A small image classifier, trained from scratch: trained on crops of objects in photos (Visual Genome).
Rows from block 2, named by matrix and row number. Rows with one number belong to one channel. Each number is 500 + 50 x the weight over its row's rms, rounded and kept within 0 to 999. All counts start at 0. Numbers have three digits each. After the name is the row's rms in percent of the matrix's.
# convs0: first 3x3 conv, stride 2 (model.blocks.2.convs.0.weight, 192x112x3x3), inputs 66-76, a 3x3 kernel for each
# convs1: second 3x3 conv (model.blocks.2.convs.1.weight, 192x192x3x3, transposed), outputs 60-69, a 3x3 kernel for each
convs0.9 100:519481465559532529633587511515536489539525462514452419481497463431497524413527531528557532497518560566539470545548470594517471560505492506549541470487481551553459445479431503486491477494496467519562527541495530482484506514546505496558557564581419556512518607532574510539541572518539568489494552478
convs1.9 095:624466385550465554509499544545514467494550510529451444488517499454475458500489518473496584436404542382402510547516497461472494503491555501507456613613595484561553570406536472458534519437512421450479504601549563585556399528446430473468472512442433474472448402569405465420
convs0.10 099:471541587422466592505523609478470489467478559387486495516528524548499440541465396500544508446479486453426447490462581463527530488534549482476420469457497413393445520513564520522550511488574499551440542604487524539494441452525410472563488445427461467498458454537442581533524461414477471421468464429
convs1.10 102:485457461462506498398463497515534537581538570561488404543515523507519498514569492528461463520461462534467476506459425513521523513485467497530488433493492488489602584562547499431500540554587514490454566564457460574502492506566441489549495513500532475454548592595516567542
convs0.11 100:485482465512474425462508481540460479451454396454450410500493515498480470495475422487476457458506449460476427419485499410492484439473450583505483545473571486462423488472498479446462514556509488574602515521597509543514518510455542482562568547477504389438513503378589454492495505413587518416509501403
convs1.11 099:494533569589621572632550523539424468487556422559569462425445451435389394523476441390436521530415465648522526507477498453458533473523518455530551495509547464441506571558483534605528552539484504388488477413436501476480531502524572569511477503492524466475468490420476506433
convs0.12 098:517498462507498438547453347518521545530421539501524478441508540419475495502591580498484466485477465460471524520424503491452542554530518479436465504514498562501541539488541548542515525537569440471462461438477484533516512482444521506431475476377466468416414408423457503458534483436472467410471433411
convs1.12 100:467507512528556460478417494480480425515527480452512534477477484551558481485553568545525592463443528461477533468517592581569532475494508582476536489452581471504497521531557494567535527557524487411445490495474420479480567566527483490550457400528520489517469478538366490529
convs0.13 102:515595582557543503539537509425511540397527538419466485422477458414497567503542494551497523557536483540503435541493512487484464488506496472443435521487506522555488618545522659588543602470457523511448499552455509533473392541620457444501459432532480503482427443476455382447485526549491511581481483523
convs1.13 097:488481516516532535563625522591525531511538457491506519454499528441515549488527585391417444441453490532482438518509516496446509477551593405360427401430427510453445453480518415455515501476491463453618503574624472547622570473475573473472494408481478528440418472398415452450
convs0.14 099:512491494470428429455467465570538497546554538556515488526557537504503550506441528413483502431480473392480443466553553506516505495465398545530472470501562449443420446492459453529430575555568537503491516505616475541493433497467471518533552507496431438472427369411460486462420488470368523451409505452
convs1.14 096:470586582495608651528544461469511506510449406475494492536510489491527553546549415517550495455503582484532537428459433470500535500521523477540530557590390466540532477484435470500463468516501585438455530524519470486573534453517486513486458554552540544527453448460508467448
convs0.15 102:554550600540543512585526560524483471545493442494440476490608507460593567435493488520517457534488438501555466562482452530420381476443486429440471473475453483469439522506527550594512510490418537542566587497584538482583540526424580499427480449444480507569538524476483473508539455444532426411606503401
convs1.15 102:523524586555510486521530507512570512507582519490578601429415482443465341552488471481461476458446481470441543489465498398531463501628520485481531543441563472512539573517519479513490410486493560465435528550510420511478531492409460420445428434431576563461508551519521659635
convs0.16 097:528532523549596501505525450452494527483510515483440470566516587462504617452455478515561525500560493484466506568528476591454507544536549537547561529551493489452400439461435544483472513529431453437526456522519523470482588528550442474542387437491504500553530474528527565608550562503516464525432515516
convs1.16 104:527488477469482608514573599551481513477491498505516428554594549457520484551486450526467462567486476511520447408498551434556563510467421419505548429498494445457468567584541413474447432441471472424408518445461427431465552525463463482478492523530459583510553658557673695563
convs0.17 102:516515548510544484557580528478449443444472479531591536521573595496541462556486471512439426528439419568446478530504506587582493522425478492457426505518435539485489412450471380426495450454527501521495505521513537514459440291414466479555551608596552546547522459444433421439486386429492471454579592594
convs1.17 099:543574481491554508467488462599509480504508511509513402507492532567594587508499462529600541495563474521549502512579517563568539546539502395467426522573572545585581424440415401396435448431507496479463583520511534547481451460554633480461510495474603593484551483405503484505
convs0.18 097:461409487486457490460417435515522499484427418468469482555419447440475425451442373496502483461514512464483475471475437432407379477449439543555499508477435598507472504450402543561488499494475550572605544520573609547585450530405417483420402407404476470442475524427530494418531479464453476473503480465
convs1.18 101:486529465519479420497538462448523528421452420500460428464539559547498478604542482477449447474447488603456496536488526492466573469530611474462547478481559472561591508550514535518507511581536514497476511609598526561552441494463499451562452501547511464529407427560570540587
convs0.19 099:538485514546571516534536502595574502517562560476533480494449476499420427488484474516554555511539511539516510599529543550508447444473484504518545466484485459446528575491455489458390533436386478485471464503432460459449494493492466521452496492527494457457440490500438505507472476496496447506483457498
convs1.19 104:498525591448481569464518510430509435476476449512523476465496543492502447470561516562576569519573558471495499496493475456499464480501421474522541528494552452468504416473521438510521467458508533494471523569441497513476510484437451438408450456438457517561490500487455468499
convs0.20 098:533463571503487522547498499409509587457488473455446506447448482522520488496489482456454478506493472470481500599492431548446425510450486500515512470485497422455456440503480375478477476449453490579557420544505509522516445478472475478512495491509516423526512474492517481503500557538521529576561552520
convs1.20 088:529466562551516504575532437467531523447528511499499624495466486476443553445406553460439507442459411412481375534515469436478502482538450501449485472503508515561553496546505542566472470508394592586532488460519461511481521502465518493504517541518471513495565568532421506558
convs0.21 099:494440442465497551555528542502518581528513559471499468425438452474489557537605585433524517481517481531501508547601468608570485508535542500492428496534438492494478467465499477470529462445547511474327488470444472410388484433532497459612491512595552471414498506490502555489506499616469472599493482562
convs1.21 097:387427503471431531559478500474455514520509541432522538430426545468550511502540496459536567457504528550441448456547469491516503574454501475495555491540490462502495406481503458446489489480514482562550534570519485500424468420527556500504510508486500519463540550393429526494
convs0.22 097:466485519434466510446430454500482526518481527452427482512499384501510467540569493498509548569526553519528533503568591534528524478548429448523488574488556554565535537521538494564523453573584489526496548586563563622542493562521590519564594554543427377311397415352490448416497497482499526500514513442
convs1.22 106:518533549528489526504490612388392483466496548541621628423550518469516438454446372432396460512518527704609540463480530487539542484531536486510457516535520381425429438493490536484535493554533394454429492489450521492444489487553461466496541462497538493528533546491498512536
convs0.23 099:460490531445414558458531636407553604520550578523640682502463499426453445491448461466501468489479516541552548488489578489565537474518526491420482421497458479492507568501618527531524471498598538537400512484400510446397600503540575548496556531511466444510529498497557523570517470557471469467476492505
convs1.23 097:471496498502479506519534516478517476504458440529545602533535532392538586420478536458461399454457495488539521468448537528547614482542576500517486522539540515637597484434510428425517454441506470494427601546552526462455483502536405532512439462439483520492513487438541518508
convs0.24 098:486469506504465494439419453519538480523499498522462467437467400508485402476483413530498555503491475516541461508457533494527560496466472520565542606554568637548572590597527483552442502407488464405430524521532564593512441596452481495472453398443567546536484446532483470518545491507549470478407391431
convs1.24 103:445484433441527428466501468499474514527451489605539547578561566562532571461495570395433377521470483450434495452486545424480480464503557552487469461437410432459446500440554494503461468402412459421492449440453422460395529539451451515499464459428513479522503528517527503475
convs0.25 095:551471458555451495486500497480465480490519505502476455461602477466451517471521586517480506494492468429401438485397404431485423484462416489470406432476492490477490442400474453479513510468464407463434392464461447517474478432488485467496440498466505476487464501476541518465443488500477451552467449502
convs1.25 103:513496539544504501474435481459474522493526471532503439615506450504488382515530443556545548476505551451493549539492548534511585534512538422523559444495617488513578465534456414398419398339426475514498497479447550458488564573504531545485489506397482595513541572502613556562
convs0.26 103:464386434527444449484470490535469447515529491579553535580536451531494483488470425449509475502465478424537475388480460424454444462518558507476419481451517473479445489530554494493442501503469414482382508460491456481489517506496595506450473337395540517482464483519485446531552541476562553538541494557
convs1.26 086:504467539494530567463520426487504558508539489496561548586528551599553565561624543497473414475478544492480498486447512451472517460452457504502494564573562537510522545555528461573441522537514536559527581576533595525605522477464525493536587392555528508507555512374433442435
convs0.27 098:517465382495519495562562537459450491503508486596491468495413469523500429591461410504489526447451550483488575546585638458451555422399525484487509537491477554464513483484445524518511560512584411434539484474518524469533474434471486454493589595569579580492469493579364437526467458486485437524422427447
convs1.27 095:513492474522457404529491484519534498558598511435604591487533569369459464477450448579565529604559513495533549511421443505424479538484467516539559542533465617528435481528518456480410402327425557611499498622552540554597538546561517542561467511521531560478614551510627588563
convs0.28 097:532541547510465454507431429457492532469401491585548532500486428396488473498441463526525442463519490444435463512535463454515494518549520575463473573536464571544504518560549445500485504508474488445514442449445474484564492514453483494438418451395502501446460546464492525426550499500573497448572495448
convs1.28 100:548544523544437438413387470442411384478528467414479485543511474537518507509441490547490538398469512461454456499541545573503447543560479594542458594554507572548515448540645562566591550522552510471478498503487546466514447503531497535542515519436410412461446385437389405462
convs0.29 097:527573533519520531584560537496441477486486537427506511453445511507528551580509579508454512423383447485443505529526452472469417490428426546490439516534481525507459541492479560528564515512523443484511488527473436506445432441423430518603521615572472495499486499442525458418458469500439436447482518513
convs1.29 100:540509527446485449502506493440521501439504597478463509547478504502524469494509497561573522490527518554516529492543585523556592548469519489478498474423514476472521545505448472487508555598561463472539471457517513441453525550509630525454529534478444388483502417463515381562
convs0.30 098:486406419489443527468492547446433447505499474631559558583508492536459433505448447486465483426489452486522528493492444440481460456491449433463472461521546468482492530460545486435482497443527513504559537477502560490492495490493501463533510555543503566563520545536517539497476545515505523512468496541
convs1.30 101:561501518588531538566496553500466485502387395482452463506487483510587556459417379481529515396463466533543558461540535445442482464467539556500608496471493534468451450490534483454559536532641459464509479423542542510530496483466527478447551585542510515517395429478459402439
convs0.31 102:515490460543521501549513513477479492445378439401450454576539405570567526508500478519564602549511546511476448574489543519469520533501462438452419480434443484410412542500483550574557470489491493494446528518468514411452555568586471556603460503559561554532506450438550544528508413433489448394504410410
convs1.31 107:594664588555553638510538578505523496492415437539316423450447439499530429517552534559484492459522481386426485464495458457481430500504512566493506576453519477376439482469519457566562567628578455500474476503490460461522514531520521522476530530463486453502528428472507399456
convs0.32 106:444484533482484507485526486472490471428402415484454496550544443599507469565470407488550549462535499454480500449414492566541556525549512475491487506444446466442456457428448452447481493540508545555558406437450564587535492528563506456465566447468459487461619557541392386341516575522528487478429414510
convs1.32 092:507512538508562532495512399469497539535506725479523532509516465474453430414464410506538499539589548560543558500485498451510532487469539514519399523494412591464505471409467508513495509530612509580548445569550453514511430448460441459542500547569544522484497594581490495524
convs0.33 099:481507524462427433498470461544479509478473590413415517538477407485456464478415515421542515461487546479493506513507508558559555483536525566442514555506535519484526437538600470510552440508607468447447517462477577501424536422470530484401455444379460480492448479477452490519525489494520509519468483542
convs1.33 095:547544552555488537482457502499458333537479350512510555466497571358448470463441510471527584465478543523478483487485514460479417490456445508456447518542474481456534517442544514530415587527475506509468464448546458427500487478500543523514500540533444519471504472458478501477
convs0.34 098:379415447475434505517478497562565522536569480550515450529465530585527435555495474501512477445496460462487460602655574546520455595589396558537558504543584481467454486466546482480514556487523606564472577534493611590450511449468494564506438415521442474540552575557453465553506470514509466508458512544
convs1.34 098:522591537407471540475518508468396349545500450449574491459445439520563434595623511482469471471489434483495498495511485418518510511530484491553566542546533477451418550531560536576538626564558530489521532474499452503500583483450493402442498427498538579494527525521534542516
convs0.35 096:483486574509526610479545490491492514511520418494489484542600595595526493604512376561522514554511519569507509487477433499459402464395431574465526574512499545543545482506493502514463502550527478479477464449448503491461493513585510403549484449564482441487515514530552559557497511511483497494500457474
convs1.35 115:413371469491506540537539562487445535546485512453494492488531530507534513490549528428515566471475499515483465440527529548526425599456374504493494464485533463503452509475562498507504580583478495429496544488551573490463477566597539508484565534463495504500528537514545595572
convs0.36 100:465554550535564536493504510496483536421466522525486548459511470569555614562682566504516555542522563556550582578492528553482515538491535572505567546468526563506557501447374411451450514530481528492504487466520463480495517544548522553604488517558426508495443538472487517532438482448425466470427446405
convs1.36 107:463535623530633706533662639440421421529438528461476518544534581568521503583535518535457470527504559579597657495508453534505524475513568491444509488511510484375465574511481485528503503471505465395486442427458436410457438494451515568502443601478505484504457432502516523494
convs0.37 104:431474521497497474568567466463465473508508474499456451539512609391420547395530564498494503483510497528457496537479504574491455512526495557524531521558520552551522474507542508529531501462492504523534631583567479503481429432533354437500481498491637563455583573533540544512521525478401460477430540494
convs1.37 099:504501544534395531534458513501453630451422520429399463532513518494510475511446503600598525427528526467414479506454491492431458402387479538426528554517603511517479494420485524545496501537535486529450522557499542600603490482453509476485470470493566504425544533553555441496
convs0.38 100:532565495507522439385384423481495464504492518459559557518514507525548530457436464514482511460455483426440519446508476442445514419500538476529556565542581555545615520496510486504521482501513443564509512536539529566556491472466427481519497479466452450409515497489547425464549507538469477487447429506
convs1.38 095:438463517483475439461534423538563638499491533619518570504436431502489442486456520584536522522534556532498528483498457456513492468496454555517530531474407567520469484471425456368425417432491487456473472393568484471570520490629509514587478460489574594483549542531448465539
convs0.39 100:553487456510477471434451465479544535489508506468490516421373448431347395511443509536531470574528448547549494545437447581459440570452467497459552527488557491460577499416502514460428499494470466578503427540587443529630552485473466511539416550628509516423693541344529538359484480487532563522509516575
convs1.39 100:517537423468533454459468487542508503559487430512560522528563505553537480530458501511436517475445407613485535569552517518528520515514560461450487465488470488580571445443374473457454447481481500551503530523475532513446567647543629582539572565533463448532457502536441517507
convs0.40 096:421463477496474502506464508471466558462487447488484461588549421574502485514583454481492445461488494577569553530513518542561529467475452525513491606492551506548524474486442474534456483543506503518519511547578488474459435517521491540472527495486460436395451475498499503556501485483517449477469521509
convs1.40 092:452471455417447519416458409481511545459499426417441503451441535531501459524566588464496477543541520520522503553500502444539493433512521495405436479496498495450463445429455595555508617514576445514497522470503484466513534531500523584549510541509504560505513550481476444477
convs0.41 097:478477499487503447429470478509472529548506512513530570495463466515447518438491535471534584507551578462534566528533481478475480524522514522536497626516583573596565560493574497534564528531628499532492557464466567531519450427422465453467496449438466499466467456357433437384503475457527504474618568541
convs1.41 107:443455475438414443517562448500487490508546546518572651547558543481454451491548508491501466542572513554588506544540548431454509506499468498482539439453449524540504584551579558546648512507623498500505457454456524480511628597540480562626543531562480522573562549561503557546
convs0.42 097:468456452481552471555494489525557535475482504485497479605558514496565540506502527491504528480487522512529513443512452396439450352476450481553580448539536439513500522498515551468484604539562582514520556533537493629569476461473549524517475442493519519500556525544600585528428461427487529503464463576
convs1.42 101:568565552481549528481546571487487476558538504534549525556496464425389394495557531438488561494573518515461427507471495479403443537459451440481500433437377502483470473512548501499459495421449491553545483502539469542567513560573480392505405399431396515472424503506411570570
convs0.43 110:478540515492491494473465475515443515487496484532533492493503493458512509428522490496504515487497546496493509544448505551527426506571467531472520474459450516473500496427504498486518486480481544438533556448546540394523468503529507493520468531511458629457389721409381706454502531522440488518474418488
convs1.43 097:577414531533461478503481529520577501540502443455525493506450483526407477467424545479451463506480530514511539521484493507467522532479506506559487590488575470512571481462458433476471412445500541514511517531520587541457496474517586464483562472499514600523502558584515551540
convs0.44 101:478533526466459526497452469446544546457474547466514518440453464453480496441420405530540443492485456507502475441488482451484517453549535484445416459538527449473557529472522529549502610614556507476532488494476533518518426502431451528489410445361518457453473419417425439459466526518461494458381498451
convs1.44 102:436522510463516505529522559560478503480501532470499454516484497497482547516477536516582469444406444423431481561536525448470494430464461482482526450471452429433452511544525420508590528582589537426431512541444433487497399420482432426487444418451551516521580586580537514498
convs0.45 099:558520569561565613576602671450445527480474497506505476503497536489471487466489488489474494525532493515507527452510457466542525544589526475445452448468420517498481433443442446464417479477519542523459442478391403371440536486471551535544407534501507497510484490525468559417460510535491449562535508539
convs1.45 097:517468521494479558534560530513437547557509540470518569559531556453451492540513506573584392590522424542436439507490486449440453467522505521560557403530552443484459527506513601505457575517456511477454495502488466532525450552522449519540625578537475446427489435426465514557
convs0.46 100:689724716615552647548607504502468489535553498510523515494475497538549580536568638473485575442482494442477480391507477439504509480510453442465447421461433362360379466475536468447602437530620487524480506538528472521490520481508538579512546560478480582503426470554498529559485469456491459571554595591
convs1.46 114:454497600515519576479554498475539584562515472567468502528544517529546541479550411452535575425408448482449520472572562516477443529527491508432504468440418434452492603589561482577611448497509405476517404464515444518509510494432500528501521539627452405435401397433427437439
convs0.47 101:592546545519482535490562550414454503441401557449473463571540530477490469486565546450413477455423406504451451463496489405476539490451480526472498500471501504489533438476531458464534444504513549524506515501477476472474449383554373381596478590598359515523511571584538545533415451534419458618555572544
convs1.47 098:537512618514523566512485456477490510477436484494448435388469597500510514540478511421481506534535508533511518486534483534507572511573508518446528434370465421425499450442420442486478522592543516479452476456522484488496470494500513415405511481429543559581571536465556501504
convs0.48 103:539495418477472414625531437460514536448540617495452499587460410605470387653462449484452477476493554498508558435399442467435452439420465505533507531552603494571617537536555586560534546485485435474574404487555454465593555546554500511545441393476510590505480596544441508447534541506489477497441428454
convs1.48 093:521496478556468459480423456484470545476451512501457520477467483552512494505585492516447406451484446441511502542560542515559501489530515443451473490497536516508620550551462505460503544469471500504593454510599519482450504459471413460467517524471508447481459450515536544623
convs0.49 103:535467460522447507494430494455499477461475450465440434458502552437492528504536525492507518473467498488417440485544481502492534468494523450496474435483426423420400518515447576564485532522547484431477490460470475482464491506541507523476488582537493442490499416435641582560471538570469487508477518497
convs1.49 100:448434421486523501447460552527486492479514555470552535450477530416435492490528439568610578596564603494583600487508465532531496454427448555521456557506533515460490562520568523521503504485538412516481427447454462568589486518514507488584526480534520609477475467555546579522
convs0.50 100:490501511529445462492432418516457480470516428456448430502506510423540582477509604528524510494487491563548520456488513405479471472469479477440465454468452422416398448449497465479519448477511523452544472489525468488485487557590508471574479501460498537548488465464433491471489448397412432396415382406
convs1.50 109:351439528393527479488562485504491512437507492545517466557528498499531484468485411505368372467462499472524593445451550439534564460524473492491380480503402529416413431527563453473536459520497531490590556530569551568651475526572426529526455482537457518550487532598478486508
convs0.51 101:515502490515524495581561501443392456538524497579575595460439460477504528553592570507483444586511500564545547662736640436512537392336397578565489497564522452496570464470504523506468482583522513462477471480474572469520463432417566560550442552528522527600423459439543484447452454411596551525548583554
convs1.51 099:555558518533593519479466506518556451583515480550500581501487502471465476489533489569628517545572508502505447506401372458411446487515480486500530622521488532511500435457408532584496453446511520569580458541521441509491470480538558454453520530478553494438527478497537484453
convs0.52 099:456434456447489462520445458412402435539490462544566533513550513501524578474538517472512547536545590548550566402515558416451561457442495504501568527546591514551559532552469507502499589519497525535543504524540511473460589493672480397551418462497479546472518539498521511463512553573455480569545553576
convs1.52 095:477430415468454508458509497421427435536465376485449392521502503501409481432405521475432504511498618427430514495478566421370560429439508494448518478476445503589507538512503428412432543471449472416373528500473404494475497454491527464443590522486517433426504450472537531405
convs0.53 101:505521481520547457520504440535516561553493502470510579504432537442503524454487618546539525503534524540527526585539556610510488544505503487509624540454512533438472419451515441466501417537554489466502542446427506432472554579519603526528494587549430423527454497442557541520436519468409487488432450454
convs1.53 102:544516535527430452466452449600473452578501468428442444521588537593526552577510561522437494459390538428404530551506548536507596584533512558515484551516478522483473479511496509473500483539492500471479508446464447445542482417471477449459511414429468552470532556457486472486
convs0.54 100:519462451433437460427505545502528529496521483480475442615506443649539418564563464416447498398417509466460487539462496550522564547468531538529572441491537458435529536568564427460542487498517506449448533588579503524525551566329481529396493545510531524471411452475485415423540450478562513437587579456
convs1.54 094:480454499568520425597510492461428532509519548526531524488478432455513474439553478527466504519558527484413527462476517455545453344438467477525487510448505482495464494467604509505495528467528611590435605561485571515529475500565489508503432446458581553527454516493389529437
convs0.55 102:428486494364495472397501503463461461449483483540599526416346505313430659438581629567500518541536561524526467467505407469451410448488432498540470542534498478497448483484482439503480458489498521463391499502398521554435513537509471554489466489548516501490519518435531546516521469515507491522528517507
convs1.55 102:478480571500484511502408444459533620526576581549564548600480516477447549535455561504519492473464490454458533514600506533512493488513499523506462473474500560495445462471546448493470488502498526524477497509491432428412559548560517431460560484505474523494578505530536389467
convs0.56 097:549435521510530528576526533496491480413440430442440462589471410612514472661624528450534589467466577471531549502523614532524549509572551499548598548460520464453464553590564557537535550537617513511572501499472488474452510493370521506435510457500519488489488494533516484471482477395470453397438470391
convs1.56 098:506443535520505521472468534405375339455486368455517448372387506548508459585454318477489443481473425456389455469475506572518526523458442468448516498495465415485489525464458439458488489498460528517535532486535453438463537462403515466440530541476519544507513474506533463474
convs0.57 101:534513415555543422531551443514497466521509484460455508411478548439428490498438497493466504435490557472483500588459528442444543457483586546497497544552465528579567518537416484579513473518501577483346571574456567588482541534548441546565539498590461487410473482497555425450498549570474519522442515581
convs1.57 096:457404493460449470484449420498534461477517560458491485446436507472471446482463408509436520450537470534520482439432484430464449521559497471506535474547431572555501519472507486485534580428469608491511508435462428439539525516374530412482556493491526569453542538483520521563
convs0.58 100:497509555504489464505539430566531512474539530466485480491552614447433597498366436540539479608589490542603546613573507516489574400485523567620447549528560505573645491549550464444498450439415514441510519551548434501564506522503446500567516428412460460493523509514566499502529556501503576596502543533
convs1.58 104:522498440535487447430440425594561527441608551463509483488532590464498472496554488531518447572562452521503534485474458463495486423508464533533601603569522555521425527512470557510515586585586510559527569550460575505479468516516491481532498524504441426504463450442462501488
convs0.59 096:504521474559504501571525452524561483502465487452425404493544582546571537478588529542485495551511394514466380519521534548532495456533537496472417490509587467528550494499517530531514481495529508495499469478501575554547527506510532427497431454562494521532450479514456502425489510502527497528477492528
convs1.59 106:513463454474493520521604573504449424498521466407371405554503542531522551571534422489482460516435515516486448501461496544538502468500507512476523501534606500573658442508489476556560475494520516599642464514551466467493533558548507520482455514567434453533448507527537516541
convs0.60 099:495521557492521579559575573499484524494418496476472537465461424542534496576529544466480436513531477511552512402507532414491544475460507517569542533524577452478603468433474451461488481499459463531581470561567464528549567504394529487434470532402449559540475519553585520553438492405476487453453553469
convs1.60 106:437436362467474413487470525475524411440500378547600471536510527537463521462480459618515493526577501522440500470466493420449446490441480478422544535511580538522470504479549430384443535397449629593512541489507453408473522512531533427511555465506516523518438487500387430541
convs0.61 097:368479477402515479436463576541471523526494482512475425449525504499489455506536450465452459496473429503519515549503432484523527484498556496530497551471456490581612489535496497445483465534530428442430525473475540496435577438438545561426495482479438443548422458496414481457480441427545482467523496479
convs1.61 101:464502510378428508489503533548574538534476471520427402467424439444428499460494569555522543521464544512466548438501530465521462528460530466540522540417507534509496483530530535435490513493459552486508535474432558516538509520592493550417470528416521492510471400491449457512
convs0.62 102:495501519450431456554529528489498495440491504473504484456563569373439563397377538433367433500454406537528452434510515467514493534478522547494473549485443451498442516490449546430454526501452555487505543523441482508466468489537486445494435489438497575594432531571516437520486431441498376444574425403
convs1.62 103:550517492583465500529480462537504483558485504447405459517533554574533517646614523497563512532525469546534569503491507495487508479465536483571571508569527395516556551527471470452482493438504535449546545435451519523459614583516541500488503461441447503479407453485474508522
convs0.63 101:521533575512453474513476507496427391519492521390503568448498514502474475534533502494539524516526501550483579435494525471511570507570557467474496472453556487565616462453514474546481499552479525499511525532551481456445503434373437478420464485476528566584523504421501471459580566519530491476417454431
convs1.63 101:496499491488492428485437485421441441476445481441526575424501499418428366474438332532534391481511382572499422503613572620636481608545433476474490428489480473431468491472593531556500472508490574554442540457453509493592413425473526524529614515548498482525537498567472450485
convs0.64 100:590591549581515553517519576466430480452454490426436503462507435464531514476530611478486493532561532510543451449452512448530461540488486415423441467460479478490586376456439427515460471409448481538583516488487449415499461580470455487521506542558490566525529563448580500470464466516514544529492532581
convs1.64 101:519522483573557438556505446450450538459345516470396473445446585538446575537538549480510513494487471519464455494530487595532457557427450557590495547577543458415439500502563439447483415433460509508524566498446496550452454463501509474527530446474489477569479405454484475431
convs0.65 100:611526440523486444459449446484458502501488527500473457475536631460500589523533606498456493515474561382483542518535506506506481537525483446499493468498551412463461459443522503494500450472513501419477482561500484512477565516524548481419521445361505471451457530454411415421537587593507474472504541531
convs1.65 109:504408432576525575562586588486540520488508548479480480431503515471472526523563601502574525490438469455478486548555525517543548443511472503541462468565496547544520510531555498497499494533567418446482375458450477472470539483438554465450447493481585498457447454422468453511
convs0.66 098:468517474550524531435522485446509467401494475443497616453502545477409421413473458472513479432511477432480439452470450537541544513662632483471473524548499449488484581564523471488542362421496469532476623591561516501499521513565494404451537468481557535595574510651589623655523512548496472438545497450
convs1.66 101:472478532474426467448464499499505583497527517431405529477513623550541479564529420485494508418417476457443505540547448470533482439468516462454490572455439518468430517515515550575557476562501519517442479484524458430475505428550536465495491432434662573491574604510517469454
convs0.67 103:485473511491541533470536501486433476518403462443458496398494537390402478433473397486522542537473499485485476551440448520438474542460526520486558558438458560516457501435474493414397545441380547459560555521464544499445423501531471549506521564455489499512431568528477498514424447489504509456442439436
convs1.67 091:424483532432553517468469495500513473526536466546657539534491558452523533419481505467496562453538570466541496492544444491534437520534532514501501525511544470520475511518462525556443549471455507484508533441535568518504513470444553543484538497540546540522611567507516503536
convs0.68 105:467557611419454534483412429464506475533502530520525555600460400475509504406495487515455475520554452479550594470414514564480446590495455514568628524468572511391413522470503484460462529419449453467503497474534507398473519568459491511522385443455491544521563522523480520598581538493542517510426517589
convs1.68 101:463458504412543525474480474562454398531502516585565501494483572463421459450423432436445444453424379482493427495496417411398438420448495444380424457422481459492520499535451474476399502528439418441504422534466547525443527544546465475501485444418579522524617571590487522539
convs0.69 098:582574566483512539490479521517503536488460548392449425441392470435485489556570544509530499484488482455461511584529483519544534558569554432464454462539514511589527529527519451462461452411438516509509523448520589587605521493460480522403480473429549462530556520543502549588530495510501541524516482455
convs1.69 093:528523555502500485515461435559582580516456468514496499442478500464433438486462434433464478447388453587501574472471580475465528485469510511466414561546459489554443503511594554545548560569557505481420409434445332351402584517563485493546475458535454433421562545424576554434
convs0.70 099:491506499534527518567586522495514467478537454459529506646568511547578439585489422536554500545545461533433454515517503604567536611514477424438454531465477493480475500516520565540556529541532435385368562540514572556485469520486452498483478434442570552556571557466535535574508501450504461436517492454
convs1.70 092:517430508505542538544589568495471458578473512457521473553557506449494483448411443503518498440445444401419470461481467456430424457470458473476477473554571527531596489457415460474459442487497456535517468562554474535534496493433354433461485521511466507501412460562468409532
convs0.71 105:496438515462474522495471479529478461559502488520456496546560592564610564492478499456511459446472418528523426577481433527443444554483557588474399573464426534467502577550506481526436473459483495478429575471451562504506414514468474532451471546523508583613501557604469568462474499560457494520462487474
convs1.71 102:421481441474491463517496553541507540556546578498597585411479492413469448482541595507508659510565529491435463518557493552442462550450442523569472606583548540545517521491527516502581517586621457437541565453469519491447405558564532524508513537522459526494578439528561465453
convs0.72 101:548516523505493531568501566497448468423495482493527535427504595442500548397454448578588520540492457504504496512479472514514540395488580431475533473520605522582632414444480534456518516581567465531534454516616490502661483498440456427477472499434431448479482482513508469497476483558545523480536513508
convs1.72 104:431389444527547492478507495544582435489466494504425534513482481419418496500540580528512510502484504506439479514487461519428426545500429495545522481659584499562533517404446591468527540554547478475415390430432415459551532425522592425490496489551469498593505522539480511526
convs0.73 099:464560559505503542489498504528503383517475491525492457443457472462504503476517538496458525491515545508422526514504463487486466447462470477508454452535486473518567397441520530497505447431437532532453483453425483399381484480436519575431560648509513484460495473455570515491498447451537531464558574470
convs1.73 096:587535518511469520542538512607540520525558515499476429462545546481507457482427458468446472474467466545551545480507448612573451553515383398440557560486519527467504540500478492490453541527455570559572545503522372358459476416423487531457503465459443537551479521518488523564
convs0.74 106:534557503614522465516489434497407552508430390528461419623531506523379428404384598497519546564491491519427414450468498508555516598581417514456487504498495542540452460470540381450552428514543495520519455499477481525484505395566446481497531519493494580512460526463487524470509490563497545589541547566
convs1.74 095:518458407485492368546435514491425458511489490534507513524439519513536527521514546444528495465533532556522483451542545533583492559523529471514460591534515570557402515491516401454494416514505539545491561460438436535565474524491473453518479513499467476457483483442441472496
convs0.75 100:417498515474496512485465434506467505507525539536567587513535497540494461501439489593484523511523530491479418449426418498391431593661627430499568518522497500547534374407443469457431472568538637522449554545564433497557527517494531514488465337401536405465541507439561615540540525531520505531573564577
convs1.75 097:495570541469474562461495463540512469532491468501419391491474439410486504502521540532480551510499485508569504470538458498494463493496502469506591563481454552440477527524443448454496509496482492474506493435453520554460506536498501575536546471422565541503539491524484440436
convs0.76 098:475499417416473463421464516493492523567521504483469506426510555467515629485593615556516557531520520492574520539484444519430404549561465472489479541509572514521518517490486584540515544604490458478479460487451418470483528556564472483606505473533470463501543570464445469453539542603536511628542556618
convs1.76 096:437432529447479539541567482426544532488478532475424506456395547481479600503478467436462533467470433530494503494511415459482468481528516475410441384422360448434396525462485521584581476508565520445555523526529523496570436521488506495545542458455552599559626494476530452433
convs0.77 100:425394428396419462463502497402516513513554518471533470601578585564615637503559630502404425545532502545478442463510531459486480493504447490435462472432434492447537468461432511506431543524483401409465441490547500541618533487533522492514465449469453466360443486440469552503495537581449488462474493500
convs1.77 098:464533502603595514573538508515547499537540487513546600570577552460431524510484551495480449465452529444450456516528482577487470545481544507522491511453487548529435477371413409446420412397457553482485533557487476447476451524522464490489476464430453423435418493437522413487